config = dict(
    model='sound classifier',
    dataset='acted Russian speech (Dusha)',
    train_examples=26041,
    gain_aug_db=10,
    noise_aug=0.002,
    time_shift_ms=50,
    n_mels=64,
    hop_length=160,
    input='log_mel',
    spec_augment=False,
    win_length=512,
    targets=['emotion'],
    num_classes=4,
    arch='conformer',
    norm='layernorm',
    activation='star_relu',
    mlp_ratio=4,
    head_dim=48,
    fused_qkv=True,
    qk_norm=False,
    layer_scale_init=1.0,
    dropout=0.1,
    inner_norm=False,
    moe='top_k',
    num_experts=4,
    moe_every=2,
    expert_mlp_ratio=0.5,
    experts_per_token=1,
    shared_expert=False,
    subsampling=4,
    layers=14,
    width=128,
    positions='sincos',
    kernel_size=15,
    mixing='cutmix',
    loss='cross_entropy',
    residual_init='none',
    optimizer='adamw',
    lr=0.0024,
    beta1=0.8,
    beta2=0.999,
    eps=1e-10,
    grad_clip=1.0,
    steps=8500,
    batch_size=64,
    epochs=20.9,
    lr_schedule='cosine',
    final_lr_fraction=0,
    warmup_steps=170,
    weight_decay=0.06,
)
Rows from block 7, named by matrix and row number. Each number is 128 + 32 x the weight over its row's rms, rounded and kept within 0 to 255. All counts start at 0. Numbers have three digits each. After the name is the row's rms in percent of the matrix's.
# qkv: attention query, key and value (stacked) (model.blocks.7.attn.qkv.weight, 288x128), inputs 0-42
qkv.19 083:134097115121110084134106132147183138124064137145112139115102147153188098199155110153115156107071166104074120134103131123165141110
qkv.20 091:188120137075136133170132077138058157145122113105158130100180121134169094121124178122097146108194151168132139171075121179121170117
qkv.21 117:219142093062102095132178114139020138119170096101117126080111162142226086164116159134105124110132118137102176159103144167166143121
qkv.22 089:131183148077146125148114093146076160168140060108152131133158110111141127155178166149149135087136122150063118086135155086162145121
qkv.23 077:079049158114162103142184092128123122112134118032156183093160165126115177115152103138129093108084108110124125135164123098137122151
qkv.24 105:094120177169141123150106186106169144134068158135137126136101186106074105100096138125094099148122092137155099081156111106099118148
qkv.25 083:230146133139144154173165138114039186089173092086163142173129148111136163156133109143118173143138141108125140152133124133081154124
qkv.26 083:132094151136169070133089174085220148122154130150147091135088167129058142096132042126161091077079132130171130097178129151146056163
qkv.27 106:115192147090146108156157102128068120187106087071162142153157098183187110122161186166168174154122120153086115159112117135180154138
qkv.28 153:163132116108130110128128108155045081151141126115116153129123142187183096146164152113116175125205158169094114183107112142149140149
qkv.29 102:129109146188131130105076113107180142080102127167169125098086110178062196096105080125117100107072097093117093107150120168048140111
qkv.30 100:174126101119107090170147109128010109122168137110095087148125114127164091131155132122101141094141146134067094119129092128190217165
qkv.31 100:082088158205145106169171179134182151114090120160138120116102076110069148136089095164140104097093092128166085081174129159141124138
qkv.32 097:109139124166139119114130154119246141097110130143116106142143121072077099148093134145151088159105134084146117109151106120032094110
qkv.33 069:169093169141103134050126132071124131112118171137141102108087179093138164107141118130137090090195154159122085180103142181173040158
qkv.34 080:128104152135128111153161127063088075130119131102170208100162144154118174185114173129131115128158129097125073131119098142139152154
qkv.35 139:183165085103148078129123096154023100148129091100086145128154102182189140153177172130124171137144157194085143158110152161147130148
qkv.36 082:163160108128140198139177075113057123133121111144132118112111163148118118119105159177141122120187124122087151110126139104221119174
qkv.37 085:095115088124150072121164149145111074147106168148085175080181191137145163119133098130162182150152158110109195163142135124214105084
qkv.38 076:108114165097169141155104150101108172093147188121175119099093069091197135097134100102149090113161166158066177090132135156125143096
qkv.39 113:158156085074103107138110124121043131136131095067141114113142136160148103151147137167136122089186157163103182175116121197152168080
qkv.40 079:188121133131114119108131070096077100119164120143155171121144139223126143151121078066102129126102167121134065149131127127203106100
qkv.41 085:125177120133109093172142090191096161134127102130099129153157141159164155092200178139116096190099133107137092137107101098142115122
qkv.42 106:092146152162129141156104137121237121159131145167167152149165071102118132106096088143090116158110045074118151108145102122101119121
qkv.43 080:163096122177161160179170135146145175091134162120129130071052111109076104181121062133124101116120141062124107111106079121105143124
qkv.44 077:140103110121068124087136117043098078158127112094124165105147090076123105132156125159134150136184145101100062054122196134097066158
qkv.45 106:119139148196144151172134195115191139106161137156152127096066131116112149116087124052182093146127104117158119084131114141066151143
qkv.46 077:134141081123178134125123136119199070117105084155123149134083076107129107151120177133102117052141108151095100105105183136131106095
qkv.47 088:131110117075151128131201153128049098117141139115136159151118138238153060094193141204126151104160124142110144096180121129108153126
qkv.48 095:153176115142167099093159154110042134133143109156124141149170147202132142193113128097094168106128183122171179130070165137166103107
qkv.49 104:137113123210118133149187140089209111122128158147132132127106175074131167140170052124133106122120041127151117105176122120095109123
qkv.50 111:159196100123093122100085108110048121146113087100145144135117107161154130173144138104155193088174146126112111173131167110162112134
qkv.51 108:204128098071144115140128138139016110156114070138125157142110105198178080144138157130108188124140173168087116156111136101156097111
qkv.52 132:163138127048138082114125113115080068148123085109096138142178110176162129126117155106105153141156177107080123159126133132148152083
qkv.53 089:121112123166081091158170155078234187092158049163093100089102113146151076118109123176078077128123086135165122103144138141129156133
qkv.54 088:095067200183075163170111110115196140160119167140141134098102124100125142102122124127136122117152119144159101072163068185123111137
qkv.55 090:168182092044099095146166127108035068122088107115131102153131142137132062110139137129089104147044146133110135151142155148169148133
qkv.56 104:107093134228103140124119151129177089120138095136122117108163158132038139138104121132125092131122111082179159075122093092085108140
qkv.57 101:117141153128084163111111144106252096142080166179151115068098133131061146150112127122127104147091108088160132121133125149100160112
qkv.58 126:198160099071116080158140108144046103134160135077180105126126179178193090126129221117129158131143131160083121113115114134178144092
qkv.59 106:134146108099145091106077109136037112121101072065140173111109163168214120100144193110117117156125128108086138130152162158141121058
qkv.60 116:159155100041172065154153140077072167141159092128154145115115157158208122119108113159145176154160183157120135122108144131146128151
qkv.61 120:097104186186137151119076160092213158103132145139131138096126138080071165147062116115095131100112080112168163051125106109128113164
qkv.62 080:052176160080067141085154127130113158198133104142127139099154199115121168169114147134113166127133165105177110124147156134098099098
qkv.63 106:152158104063108098123169115098047141153186076120176112150105128179192124108134134155104139106149146151123122108146097146174141152
qkv.64 073:149149198155094174123118139103090095151144147147079125147174166147090084164159061142136124154123055096109118137146102196143179129
qkv.65 108:162155151140136090111132082136053086102119091132143150191153161183156091139110124162124181152176140181083126157115161143163108117
qkv.66 103:059110163218108165122102168136240128098138116140125120138162123043115131149123106159132131133110064082157128123151137132168167104
qkv.67 092:097135105085107116133140143113099077095157126136168143098160126188125128102155159155128151185123169168044154090146167095132120118
qkv.68 110:118081157185176142135102170140238115125110148151141094144121131111100192125130091112154092092133125092180129061162128098109076111
qkv.69 089:138064124182119137177103145099186178145139147154095084095131160076104100136108109111139140139089111167144128137161106076061171101
qkv.70 103:167128096098119079117174130099070139130139111105149134155111117173195107075148129152125142201136165154133148138144093119129143135
qkv.71 087:118095112100174126117115174073195123156147123152118121103086181110139175134125163124162115131111152121115189120162129141096180169
qkv.72 096:119141103073148108152149081161032089150095145129165147134142143214197127157141112091090171083133122184087150170093127130175149105
qkv.73 079:169136149158081106117098089158210074100110132105093118172103171103164125106125133071138111125161115094129141074130148098129148181
qkv.74 095:185172132107145081113184169123054099103171112074138128072136107104132122057167160115083148122133118176098131163122148174115186174
qkv.75 126:112130160197138172121078118145243152113156122142138133122134128081106147129097138165123113118095110087165163116117152121106098120
qkv.76 110:073116121183133165125136110104187148186088124176113121090149172077079119122106098116164087118154075103186150119092163117093130114
qkv.77 090:106141191202124173092070121103151195116114149133047113131109121129069139180148090135094107110157128081195147114154178116080128095
qkv.78 094:149092116184136115157173149128224161148097138157098094084059123131063130106092143126125143124098088149098106059142116134079120171
qkv.79 120:063128178182134161149111170140211128124124167152094128152131148084050121161105132122113103094113108093196103067134129125104125125
qkv.80 088:093139158177128186125115125127147137141133163119088099111133098163134157144118075157082111117108119133142117113084134047060084070
qkv.81 088:117154187106177081112161088140066148135122139099072129136163160053182122178151150080083145140120153110068094151141158102111083081
qkv.82 102:151134103053111092111084068150029162136141133127101195109146130210135103122157166133145171080177209131112132152128108102152192091
qkv.83 086:121169129134110155155051184151117093120137078157120158039110111088136156109128088120164131136111115101162148089166141143134080070
qkv.84 093:122121080108122193168087106121025088137156117089142163118158130151150102133108184121104164173196168156152109140137121098116156134
qkv.85 118:165114116077139102151142110104032122141135061112159125146130115147174115138184146118159157123154158177115161183133114134158122103
qkv.86 099:099113111211189143164123101115225153097123102193131091135097133074081121109135122118123132125122116140161083123145146124152119130
qkv.87 099:138126108086145064091164127083082118108125123147186147149101131150146096136157151100162119078109153145082133128045097161172137136
qkv.88 084:132116095108153106119221130120002132092108144185109152139204116133100098181151130140145114152168099067095184119170141157179121101
qkv.89 087:087178134134120113120121112169112122181090111078143145156116146095144116148158141101119119099137199202064153107095160146175089114
qkv.90 076:174143099156118115120171128053142103201137124140105141120087114107145155142118140114109100155162155097108030136089105152150116078
qkv.91 123:202120099072120127114185139131048099186152095121177090175147103183147143099134150142168159158146161173071145132114147139103132116
qkv.92 090:106126147196087106143142068153222142134104134130120127117080147099118131186102148104149150087110138119125184156157126094096122132
qkv.93 121:103111153171157163109100112140196163139108138122080146170156132051063145138113104112104101142111129097177154104111118071102102134
qkv.94 082:100119114132159128149090132132229153187119174133101119122071164096106119147141122177116152106061065171176112068182139174091103104
qkv.95 078:119133142162159172086148135142188153153057127114090074125115096098089132138057138074166160133144084110150089059140106125082134129
qkv.96 168:145144129126115128159085100117134117164079175093105134113149181116138086151198134108075161119158188135150168096119103115174086052
qkv.97 134:138166148156111159160117112124136062174088168122089149116163166115131077146165166123069136110129184155145182124091088108145058059
qkv.98 137:158132133134154157177079132110153113135094161123099194111159176073157060164202151100112163115118176139144187137083110144189065036
qkv.99 081:154123134143168100066094122214087112103147124189124125163138143145111146141132129117163125178089125117124138129158148092095137163
qkv.100 089:152178144068073168108112108183151144114105124096134080148169137076106113187167131139078169172117174103124125105122149110162069086
qkv.101 094:107089063118075130188093179192125094175073117080132153098157146111149111155122123091113111142125172118125166137105087108118097106
qkv.102 114:103165109124131071110173128142100154106228142162162120142145084132100157094119114167159145096159102091093101141131184130085171198
qkv.103 121:160148144091135172168064106084123084177078155118105137126161161093126116145124150184097168118135157150122143122171094156195089052
qkv.104 135:143142158101168204143135108148109131162023173111120136098154187107159111176159131122076134118143191121131139138104125116150081065
qkv.105 140:159167142102109183133086082137158106142085153077086165135150189109126074127179125098085185177144165144126176126116074182200073082
qkv.106 172:160147141115125158172104080133129083169090183131080176110175154071120099159202175129080152139133181133157205116118118099175070083
qkv.107 081:152149136158122151142078173070121105111081149053122122105095108101104108091072059145148085122175127137148117140108138145120178130
qkv.108 083:156125123095119127142136085103130086171117112138127166145077116177125059113151154138149102127165122089106168119076055084110118073
qkv.109 104:127143108158174098095107094111091145132159107126124134118122103199185123129136107139201120121107111130108078172161161119118163174
qkv.110 109:158123213136089172122074139164089090122076150098142133154151133103171126166175124149055142076135133133133204137141090126165114092
qkv.111 108:080139106103108069089166145153133103107170110141141117117094043168125166102139122127152132126117079161128058130157176122113198196
qkv.112 102:098145141116135103088104120134166142130184156156123135137131079140115164080103109122193137094132050143120090163146130073123135215
qkv.113 098:122106127088146053141177131107077143118138124129100149098140112129126145128163151093098115154100105131108103136182159147137140227
qkv.114 124:143094151157158097089152153102144118093149095168147128155086103143111151102110092165194072110070098137117096117132153111083162196
qkv.115 080:201114117064033098173125098156161111131066140112106107128142179122122118151162165107085215131154156122173158175146113099182131079
qkv.116 109:098110071154124099113110159146165202119165128118166085163108073135153171123122097130167128134134096124125061122160159083069166224
qkv.117 171:097096120132111099118153134122126147113192074165155108147090083169110172117101136151159111128100101126119080169158145101094178200
qkv.118 105:116161131140138107115186133132086138151155090166160132116137086156147139106139097117148073108096106146081127112127137166091160187
qkv.119 072:094081139171067158113140211111127114160147138123166082115107103071158090163174128123122129063171151111102154183094084142141166094
qkv.120 125:122154130095139197174112113137121080146039171119102109124174194127167099161156128145044147091127131128150186113103108150150034086
qkv.121 101:058084121124144077103112116132104141111218152135151104092119086167104159088126142154125117134083098090125087116110169131120171128
qkv.122 101:185148133149118217190092125176155126164072154130108181146155159106148108128155137129066083156143145146135168135105095140152110092
qkv.123 128:097115095123151047093141149137125136119212062163130121141117104135135142098117097168181076139117102152098046145128161108087180196
qkv.124 187:106111121132130094087168178095121162090168089149148112138110067155112150070100116152185100110114071130124052145143128151052187188
qkv.125 138:161125119133125177153078106130135138158077138089107148128144161124151079198161128114077150117143154100139195072133123120156083074
qkv.126 132:123105130102160079110115154134135159105178134142179121151143071158130140124072095138183075159107078125126089127123129085084190169
qkv.127 135:165159135089153128145083111092094115147064150070095172100157175102142099176154149126072182143152173128149189125084070106187078100
qkv.128 155:147152129107142171141094129133142108161083185113088142147189171108144073182135157116071168143144185131137177137119121131184102063
qkv.129 078:100127168100102157166196143110170114084060135118105104133138151149092142114093166121115115110173168128110137179182164067151164164
qkv.130 075:160107168121165082128091123072119168128196058129113147105148136175127088186174155152125095108158172117099076156154100113105152155
qkv.131 171:096105145141131068092143135139162158096180093155138089132126096154116184097111115152197101127134070129114086155128141136057169172
qkv.132 124:140073137134123078072145162145150188078161122145123133128110069148138186106117152159189073135094111149114067171123163144115190172
qkv.133 088:096122121130131022121158104138081090166181106144155105130045142077132104137126139155148142114106133121102087188153146117082173149
qkv.134 074:139168111111146165150084093152148122145134115120072204121157132106201108161171155140092157226131121153094096116109166104149069187
qkv.135 155:108083141111130118098173144113142148093203096156159106135119101154112142088099116124205087136145088139110097154157140113071165190
qkv.136 092:115125169144146133151160138196152159170124085140154159101133096139086069074109114130135126097175110099115097095157189129162203129
qkv.137 088:138126101145110061073147129108126131084150115141118134169105122092127142118076109134178093131090085206116105165138138099095177184
qkv.138 162:124122126130121159149141093135137084156102163087088183129154181116150078155167138130077164133118166134157167094104107130168111039
qkv.139 080:137159165105117141097108072136168130180114145127115155126180155091146123131085136118120184127070109091143130097136061125181111100
qkv.140 074:133113130092208129156188102157155113082164176154174085135120132150147111148144162165099249130160129121127151103065096100083165128
qkv.141 117:108137127167132136183111112124124092167066170115102127116166181087153120166152152093100157158150167128165172115100106154177134118
qkv.142 095:095140151117125206122119107109091113168076147165120164121130166076131065140119166120115101139127176124140209105122099161135072064
qkv.143 105:079124131137152103091136133124081128084169102144157102135138083118134175105105146134171166079099071123108107102170147126061197195
qkv.144 105:125088128117127115078159126119174117107186126183158105110088124141118111098107129137164085154070092108123075164141199134076199155
qkv.145 123:154164118085130171152116132154121079129117135108117149120188189102139030150154146083066154105134206152149164130101127168178129128
qkv.146 138:120102109162101100112145136079153153092163129172159080101129084120112159098094106113207110106113085147120052144151121147077159166
qkv.147 146:111084123171147091106138150138195180105195113173128109174090081149124160101127115159147117128107110111136093161156172112098168161
qkv.148 165:075095133151120066099125130115127181118162131145163116151094079136113156109113099133176117130118070135115049157122128134078163154
qkv.149 102:180133146094105174140117106159098085106067134125106154099145164122158095147157161136098130135164122144186112079076117143153060125
qkv.150 111:154168137126098143180101100163087102144065158131084165078188153130126104147124081127108134097125174157107196088121135138170115086
qkv.151 122:097106120138123069111151129110168147101162103156156087147116080133097182103179135131131138137110122088124066167171142101087168164
qkv.152 112:180161169054129170178083142156110094176082134126117149108156152124145089148113176128125103118131159161123162077104121143157083122
qkv.153 125:167147115102137202144096146162108069114089173098077139113181172135160114150114119118093142112183161130134193112101092141163055111
qkv.154 169:108096115162124085121152157118138169097190140157140086164113083131108177099109115142172082127088067121130089156160130135111143141
qkv.155 133:091136083141097086086138132107190159094173131144175087161092073121142164102132117131159135139095112094105086157185151151062166171
qkv.156 128:128077130152099065091159115110166116124188115156152106166093089110121167095155135121152171147116086103166067172151121111079148170
qkv.157 136:148143145091147171160129114166063067142086111083134151106169147094161126133140148104080130110149194155138203073119107144177109083
qkv.158 082:089148097159159143154098129053113120093152162161158061152103123129137165101078127096127101149142141147141098184190140152067120117
qkv.159 125:106090095153123109106162109098141169139205113146173126188090090120104163116119141112150141142113120108134064160153155130100148112
qkv.160 080:165124156133097080109113143131108152169211163144131128155120096129091147115151130151103154097142120126143140144161109130122116153
qkv.161 143:074105149151112094117132149113159149092163095132191100152112076100129153131097084140179136114101098108107074156141104113075121140
qkv.162 144:177129127091155175163077074136076091161047129119122133133166169139147122135109143103115147137146175139140170096098094146194110070
qkv.163 100:109081054128157038138158151098172136145213164160177104143124121116136114145112120174102106154135107096108139161141128131114105234
qkv.164 181:147148148088146147142096086140119080165110143100115159112183169125156104167158155094069158134158170133152167090099126154175107123
qkv.165 099:162187147121149188181089100162076112149103127156091115078129180100166122065137116107121122112136147127096179092099126129155134102
qkv.166 086:139107108179117117154115144124171191089124174154167088154113075106111140087112085172142089131131131090081103131141126119114145161
qkv.167 086:158140141114131156121102147098116077136096139142082202201153151099219110148146135102055152099142154157126159097127178141190128147
qkv.168 136:122104161150118074104164147100152153125143103086150126160098076127102175124108119103189131133090080094112103146162146088088154151
qkv.169 093:180126097101084164139149047118121085182116150101129141112121183126167129138115137159089108100171185128135134088137136174164078119
qkv.170 098:130106152173096073085174088130188157131198131165139145145097111137154136084114150153119129155143143139177105136155174079111141158
qkv.171 172:138147105123172176128096118152112079145080132098112156098143185118139082142143158114086144099138189146177193097098126127186096091
qkv.172 108:169182136084140196173085121116113119125080096059106145076178164112145094131153107135120113104135141151104196086092094174193138116
qkv.173 094:184156133110177172123113192142128103198059096165173064104181156153127091119156110110126125123114150187044146084117135135199114167
qkv.174 141:144131120087151160138117056135119108139095144109094164107134193115116105145169152101081116136140188164096176103099128145176090112
qkv.175 137:169148123117142167134111099169089083150081102075108126113197182143161115099150122146109150085153165125145160114089107133175086110
qkv.176 090:107118146116115154145120156138167116116085139090044141142134122138092184141117087126168094087152128150096103113099112155145151101
qkv.177 094:092106111186145119132129135140124147111168116161158125134140146126058118114149153148156125118114075119122051146172124102088139160
qkv.178 130:105103144159126068105152157130170173101180137130118084123094099158125162097077102142193139133107091092111072128145125121089168157
qkv.179 075:159121134114114149066155150121126084201082159125042124097138112121175198106077108172159133190083194167119156071100098117152184137
qkv.180 117:121083089144097081099164117122146156126195094122145091190089125156143163145090134161150144130097089120125102167114158136102166171
qkv.181 157:103046124144127086094168136105161141094166075131163105123101064126114157088118077143166139148106079124109068135180149127077165145
qkv.182 122:172191114142156185144089128125104098144108144132127162093164151120156153115160144145099126112131180136148172075110086112183113126
qkv.183 106:092043120143119134107136150086153151113210092149183083164081102140107177090105154157105152182153083098108096169137143125115146129
qkv.184 105:080175148163172085078151141092182182119144123136063147120092065173160129099109163139159094093123107152094114090123130115117139226
qkv.185 085:089117197176127062164149143076151157063106099144095106101132073127129078123085120157158154171096090080156106152144084160134045116
qkv.186 078:133170171139086176153155103113134124116159101086168113158128134092115127127123160066120166141064111145106167179184145134079097123
qkv.187 150:132070109160138097082168121093165154105159127167174100168109069129125144122138100130098122153106038145132088171154112124053135136
qkv.188 111:175154128138130141152052122133119094149027126115157159105181168140126090121134115119103075112151114192155187116090146111171115095
qkv.189 146:165148107084169163133091133197100126156079139094083137097160210134111097101131133131096125114141160142127171110116109177192091113
qkv.190 090:153137146118138185166144120117095097118128110131175177114193093132139092133132128134117105118136165165228112100137125135163137096
qkv.191 095:151168097101159179143109105146122071087088105115119154110189168140195113118106132121105107125121220161113110081087106115166119104
qkv.192 083:138136161117119106105142075052146090114113080159090103131162109119110142131072155083113122108128080104116175154095110148135194141
qkv.193 079:132167101115100114119066122133120080105178141137093060103139074140132104097135198112106109075113119069128122128180123136115109140
qkv.194 066:181153156148167109154133157076129133165133136112178139101132118148115119137153127111106132139148130135174111170166075143147152131
qkv.195 070:083145140168066124161130162107119134157113181187143108162156190164153117089119095162090154151111101119106154130111142044152148137
qkv.196 084:116141164179098109086038092070133163161107110096160077154132121137147094066157089102061182123109161141132100149129081065142091124
qkv.197 077:091108119139146137137139180059120112107159057085109132143153159195132108091128113166110132126146125146097135096121166072099113084
qkv.198 083:087069085160140147173106067153127151118101133087125071104136087172175106120099125101206141110093138104150130083117128144088085105
qkv.199 080:124139163137139154114108068095117089148156164187100162181083155113109110137145145206122137136109116107052098098160117117156117135
qkv.200 071:181117096131174097120113111132096092154130177156121120131111118090129126134110146102124120158167107151147138143154186132143163127
qkv.201 077:142133102102177157102122119182099095100114118142140170092094120171117092109124153139126123109110154111129157135153138126112119150
qkv.202 071:142174138115090152101130063136142153107115086158108093119161140199111102123175103093169169148208131170108141111053099108164114118
qkv.203 074:149141120096121148144119125186142092069147133112169165094098101120113134138117169200083133184156167156074153097101139149102055165
qkv.204 075:082139182028147124130177118135141121150091152130103124134142077107128164119113109109118110110107163099124115188117158088134135148
qkv.205 075:135037121141130188158158142116135166128197103159141107136131133127150101141123107162119150127128084109110077070149134133179182168
qkv.206 064:161145110112124099072095086162109107181100106130097114138104094016087104143124105157141134096056122087144176130092071168157139142
qkv.207 071:130152174135149125202082182106088130165097133073123160128093094162094108078081111076117120127161134116123170147181143096089128084
qkv.208 083:101088160106096142221120117093112126148152137157086087153111051109128142143112135126173157164121105123195156135146157105140055102
qkv.209 078:096086201139086147186123145128150108096172148086131119085107149130092143110185125090123127128104136183056124164060170082145071142
qkv.210 089:100104098136141127152099122069106147157135125137101113135125139073122113096085097139091221160063186094121102135067145085153119132
qkv.211 078:149181095197127141054154119178139200158137093146142121107109113119147093115130123129115203127181112094161138143096115133110075080
qkv.212 080:093098109122146154129111140099127111145125092118125199176109153094122181111143090056110160109185095101123140131130196147119111139
qkv.213 076:106163113106131131168061093079139120148146105132074133121137213174146126138137158137049139100094135089095159112135145163135158136
qkv.214 094:162148107105172203133130105105139114114066122116179141126140180144146119106145176142140172169125173068129133077138100074138087112
qkv.215 089:131113158101158115141151141116146094067105150131099106130130126132110127194123129121170137175184108117159173082140154175193204156
qkv.216 074:109134113162134175120133126130132114157136159069152066099172138144141105131145123142135156102133145075150135135106153116129165126
qkv.217 082:125149089100165114201159105128131163140149112123129071107139118171117119172135164086090126141134206138121080175190142190164142137
qkv.218 078:150078138129093119149059146166109137206119092120097199152137111107126082106071156156151153084147147184105158123100103164152127152
qkv.219 078:134136132112121111121091149124112156113123153102155139186121150115128072136167113130144098158188097094082093135173052138134148093
qkv.220 076:194071140051129093087097180177158092174141135148069081116130109094157187140128107120116116066156123167141142107151124123105149118
qkv.221 077:104089169102108106129096104103125143150094239134171138108112065117142114159066110132149118118079101064144113121116188084129095159
qkv.222 078:153119148102132105114130139164173103122169162107142167124157097153136065098148149148152143063181144139159178127072169119140151154
qkv.223 077:130108113124130092139111162130129093145122140173189167190096140126136053114180051137147109113146206095167096054081138186096148133
qkv.224 083:191090166096131145183100081126136069130153117162128150142076173119157103121123119098061110122097161091144134165139138118074102070
qkv.225 079:138138133162167123089150081129131099110156118063127077124132146126143108094142131143115086096131118198116170167127116074125148110
qkv.226 086:130154101179124155119080045080134122110096128137140072143134151154205091161139126149171104174170149104151109146157160030132096128
qkv.227 072:128127143086154096130079103134083141164153081103102113118090143097153092089160088083039104183188167106101141114056138101150073125
qkv.228 072:098130099102060172073065135101132183151133132145072143147135134111119106159163171129164127119102168107162096150098069154088109129
qkv.229 076:144063154163149138085159122119139090161106153124181117043124066133157084063093076154098124179112138049094122197141096172126098175
qkv.230 076:140090196131099146109141130102129129154113150156134082112117090134167066152082064105177143158131120134121160179175188156109126131
qkv.231 073:164110155122112146123157140154139161109183108148136121148156114115065146159069080066147068138138133088119109117127151144160082138
qkv.232 069:172097060153121109182186147054135149111101112140119150114154084118113158169122153105105156135072109144117147102184140151053140124
qkv.233 079:035110120159180200080096105143135093143139086102133085132126110143173137149145156089110077156148141111138129127146114142142054167
qkv.234 080:148165154145112077192127138138135057158093039151124082135134177090156141112179135199153106121161166078142098087083181113149094118
qkv.235 081:122110117158118150133151099138144156140098102133100156152205167184115157113115148112212143070141145073021159127143148167117124162
qkv.236 079:133091156140123181154107150052125153126133168069124122147115119184131082109205241121155183110066109126132149131065158170161109174
qkv.237 076:151081089085084147144125107148125159197082131092118125126162171129152175138149152161087141087086092142166116153083177090122086120
qkv.238 077:148135122118067152188095136132119147131104134101152084156119141176129117119155138103123102131117124102180121135049136170166126132
qkv.239 079:162145191091137160143159187098132112082123134179115124102131150163140132116151103159210144096124124162128114154160132125079147210
qkv.240 074:096111123175153132102102085117170107158100160108060075139100078131129030100089123075119108123124193125146141087147150115137174134
qkv.241 074:171107082137114093168157089155067143080084149149157178102079109102129068144168103076132119124119136086101160133180097137141125144
qkv.242 079:156109128155123157150160132112124091130128173079081154121148124104100172163104084187122093089083181179124112116118097173121151167
qkv.243 070:172167126119116126099181149102134106114095188115158133187139091092133170182160167121097099131106152111183196093132106134142190105
qkv.244 083:107103164136118093115107085146112148120117095106176132162118127154073120152179121092117169161161180167130154095093146113102055132
qkv.245 077:136154190117133162168127136117132162137135178100087117171143116113157152166109129140171083174119050124122117114163136115115153140
qkv.246 080:165151126168164182141124128147129159109147154175102052134125115116134171127125196054120152074139128146122078094073133128133082080
qkv.247 075:083158139106135149113133207120117138116095126173175124130097138094104152120119142120061162110148164044131097120099052080121121107
qkv.248 075:121186110089148147212131115136119141124114131144102129145110084124175106127134072093118094136132128173159102183063096173144155145
qkv.249 075:156148113158169103088142164116124194148134143044155082116162149131141067153119151144099118105158119092162116116094168107109097151
qkv.250 081:107159051158148129113092117100118137161140144129111126133091071117136075111107114107118191176139122056067145118129105094161096115
qkv.251 082:057115122125154148135193095116107145135172148125126063071107128063167104092132086170183077152140096123180189093073119134096121123
qkv.252 081:148117133103151085126162157143145177156169140152173137093156107162137167067142095099122071160143129131093125118134146120181137128
qkv.253 074:099143124105107140125167182128135111160179106147113126110113145148153109096194133096103129130141163097109162065151162136083175147
qkv.254 078:095134120139127151135150135118117175132122122096150152156122113108151129151098146122131118184119188182106129084149112109179121123
qkv.255 074:108148125193195155120114118188144154166177100095163138106128141145121123178149138140136114151162127132118162120115171178089152165
qkv.256 079:100164166123116100186140075150141052135102148140137143187145112126186179093127155149088138164087134107179149175109147170121116153
qkv.257 081:170135113167121162128111122151129141114090153083143159131128101088156110112118097105108132153165139134095084053115205113149130125
qkv.258 072:137102153149150131067135140148114156208083151112156117212094091172073091135099120123108099149143143184138124050112106192152104151
qkv.259 074:114196062069109121116133151103122094098121129186140163100125115147149094192149125131114127090156075193095130061098132069116106095
qkv.260 076:193165105096121160167137174147133083141094104119103098098116132116146125119196142116145159152141113158111132122168108147134103092
qkv.261 076:131055124104109125192108158086111171106074069184136123173159078080083083044129141147122166123101125135112097143124151137096108171
qkv.262 081:151097145123190114102111108135132137201124171117126117083128079113084149173145141171094151159184106130130089120103199134082105082
qkv.263 074:144066142124139120124109133169115184186106090191152142121115124123150099127083133099114147113165084098133131130200117155087128122
qkv.264 073:139108096146154086142136117154108136139101160092143184109134134101167150189084141136132162104161142113075147108110107157121162173
qkv.265 072:156107132120156126124137137066160113147144087133118108163161108196166147069104144105159119102113090089169120157120135166091174144
qkv.266 077:127147078161119133139082104123104125168177068136120087127111160110138149133123163084084120096139137128106094103083159086178138110
qkv.267 075:128142088085084104107154152111117121080112151091120136110137139102106098180087108130093084132127109134167088069165111105136153174
qkv.268 075:138161117164131116180138141091127178088119152123067228131156162138128201102072099161078142102111107180123119109093157159117130075
qkv.269 080:177168094119148136216139084107143126176156116107117132149137114159061173131160063109148154068100108121147139151055109108078127105
qkv.270 072:166183150115104197096161113139126140097081104154149171101100123098181097142127115175087194097112195160122141131156119163133178089
qkv.271 080:090132154148163116172113080186169114139127099168125117132110134129177163120093126126127099069162130139107075086150058131084121157
qkv.272 073:125147070173147145130116063146142140125069090090124143135132121097108172113158188203120073120200141146145117111170064108101139157
qkv.273 077:101113085086168126116111138125129147108120098195096111122120093164166117104158130131105154149139156106166128142101160116087128131
qkv.274 069:136144162136182115100090131147096154144123152084159117107124144136124167107167072136146099137135116091152108115098178165060177137
qkv.275 070:104092123106180152137129155173132101113199146117076125149103162163159133215098135179101188092112125132090098177137102146114091136
qkv.276 077:119110143140097138103135132117128105136092093113140121119123107138141104142101115136111127142082116150066111147069108115155137135
qkv.277 080:140207123098106105177162206118147095151126155110099168160153175141140125082111109139189147166144145147130117097162094201100115126
qkv.278 072:127097051082099170113091115127123115126138096112112127189139115124103114106162126077103154175102090181064165089106136095094122112
qkv.279 075:119141121117094102077128102113142137132141188127147161118112157089090166100109141100121206154133088130113174123135183086131152149
qkv.280 083:126160158182140147102097124115132111186142121107153073080115131156113151134109121136086150148189184189130165118149116145123109142
qkv.281 077:133206094135194149165110165140158097148147098093124127169112126131086131133147089094108124089170106098122121161135117105123171133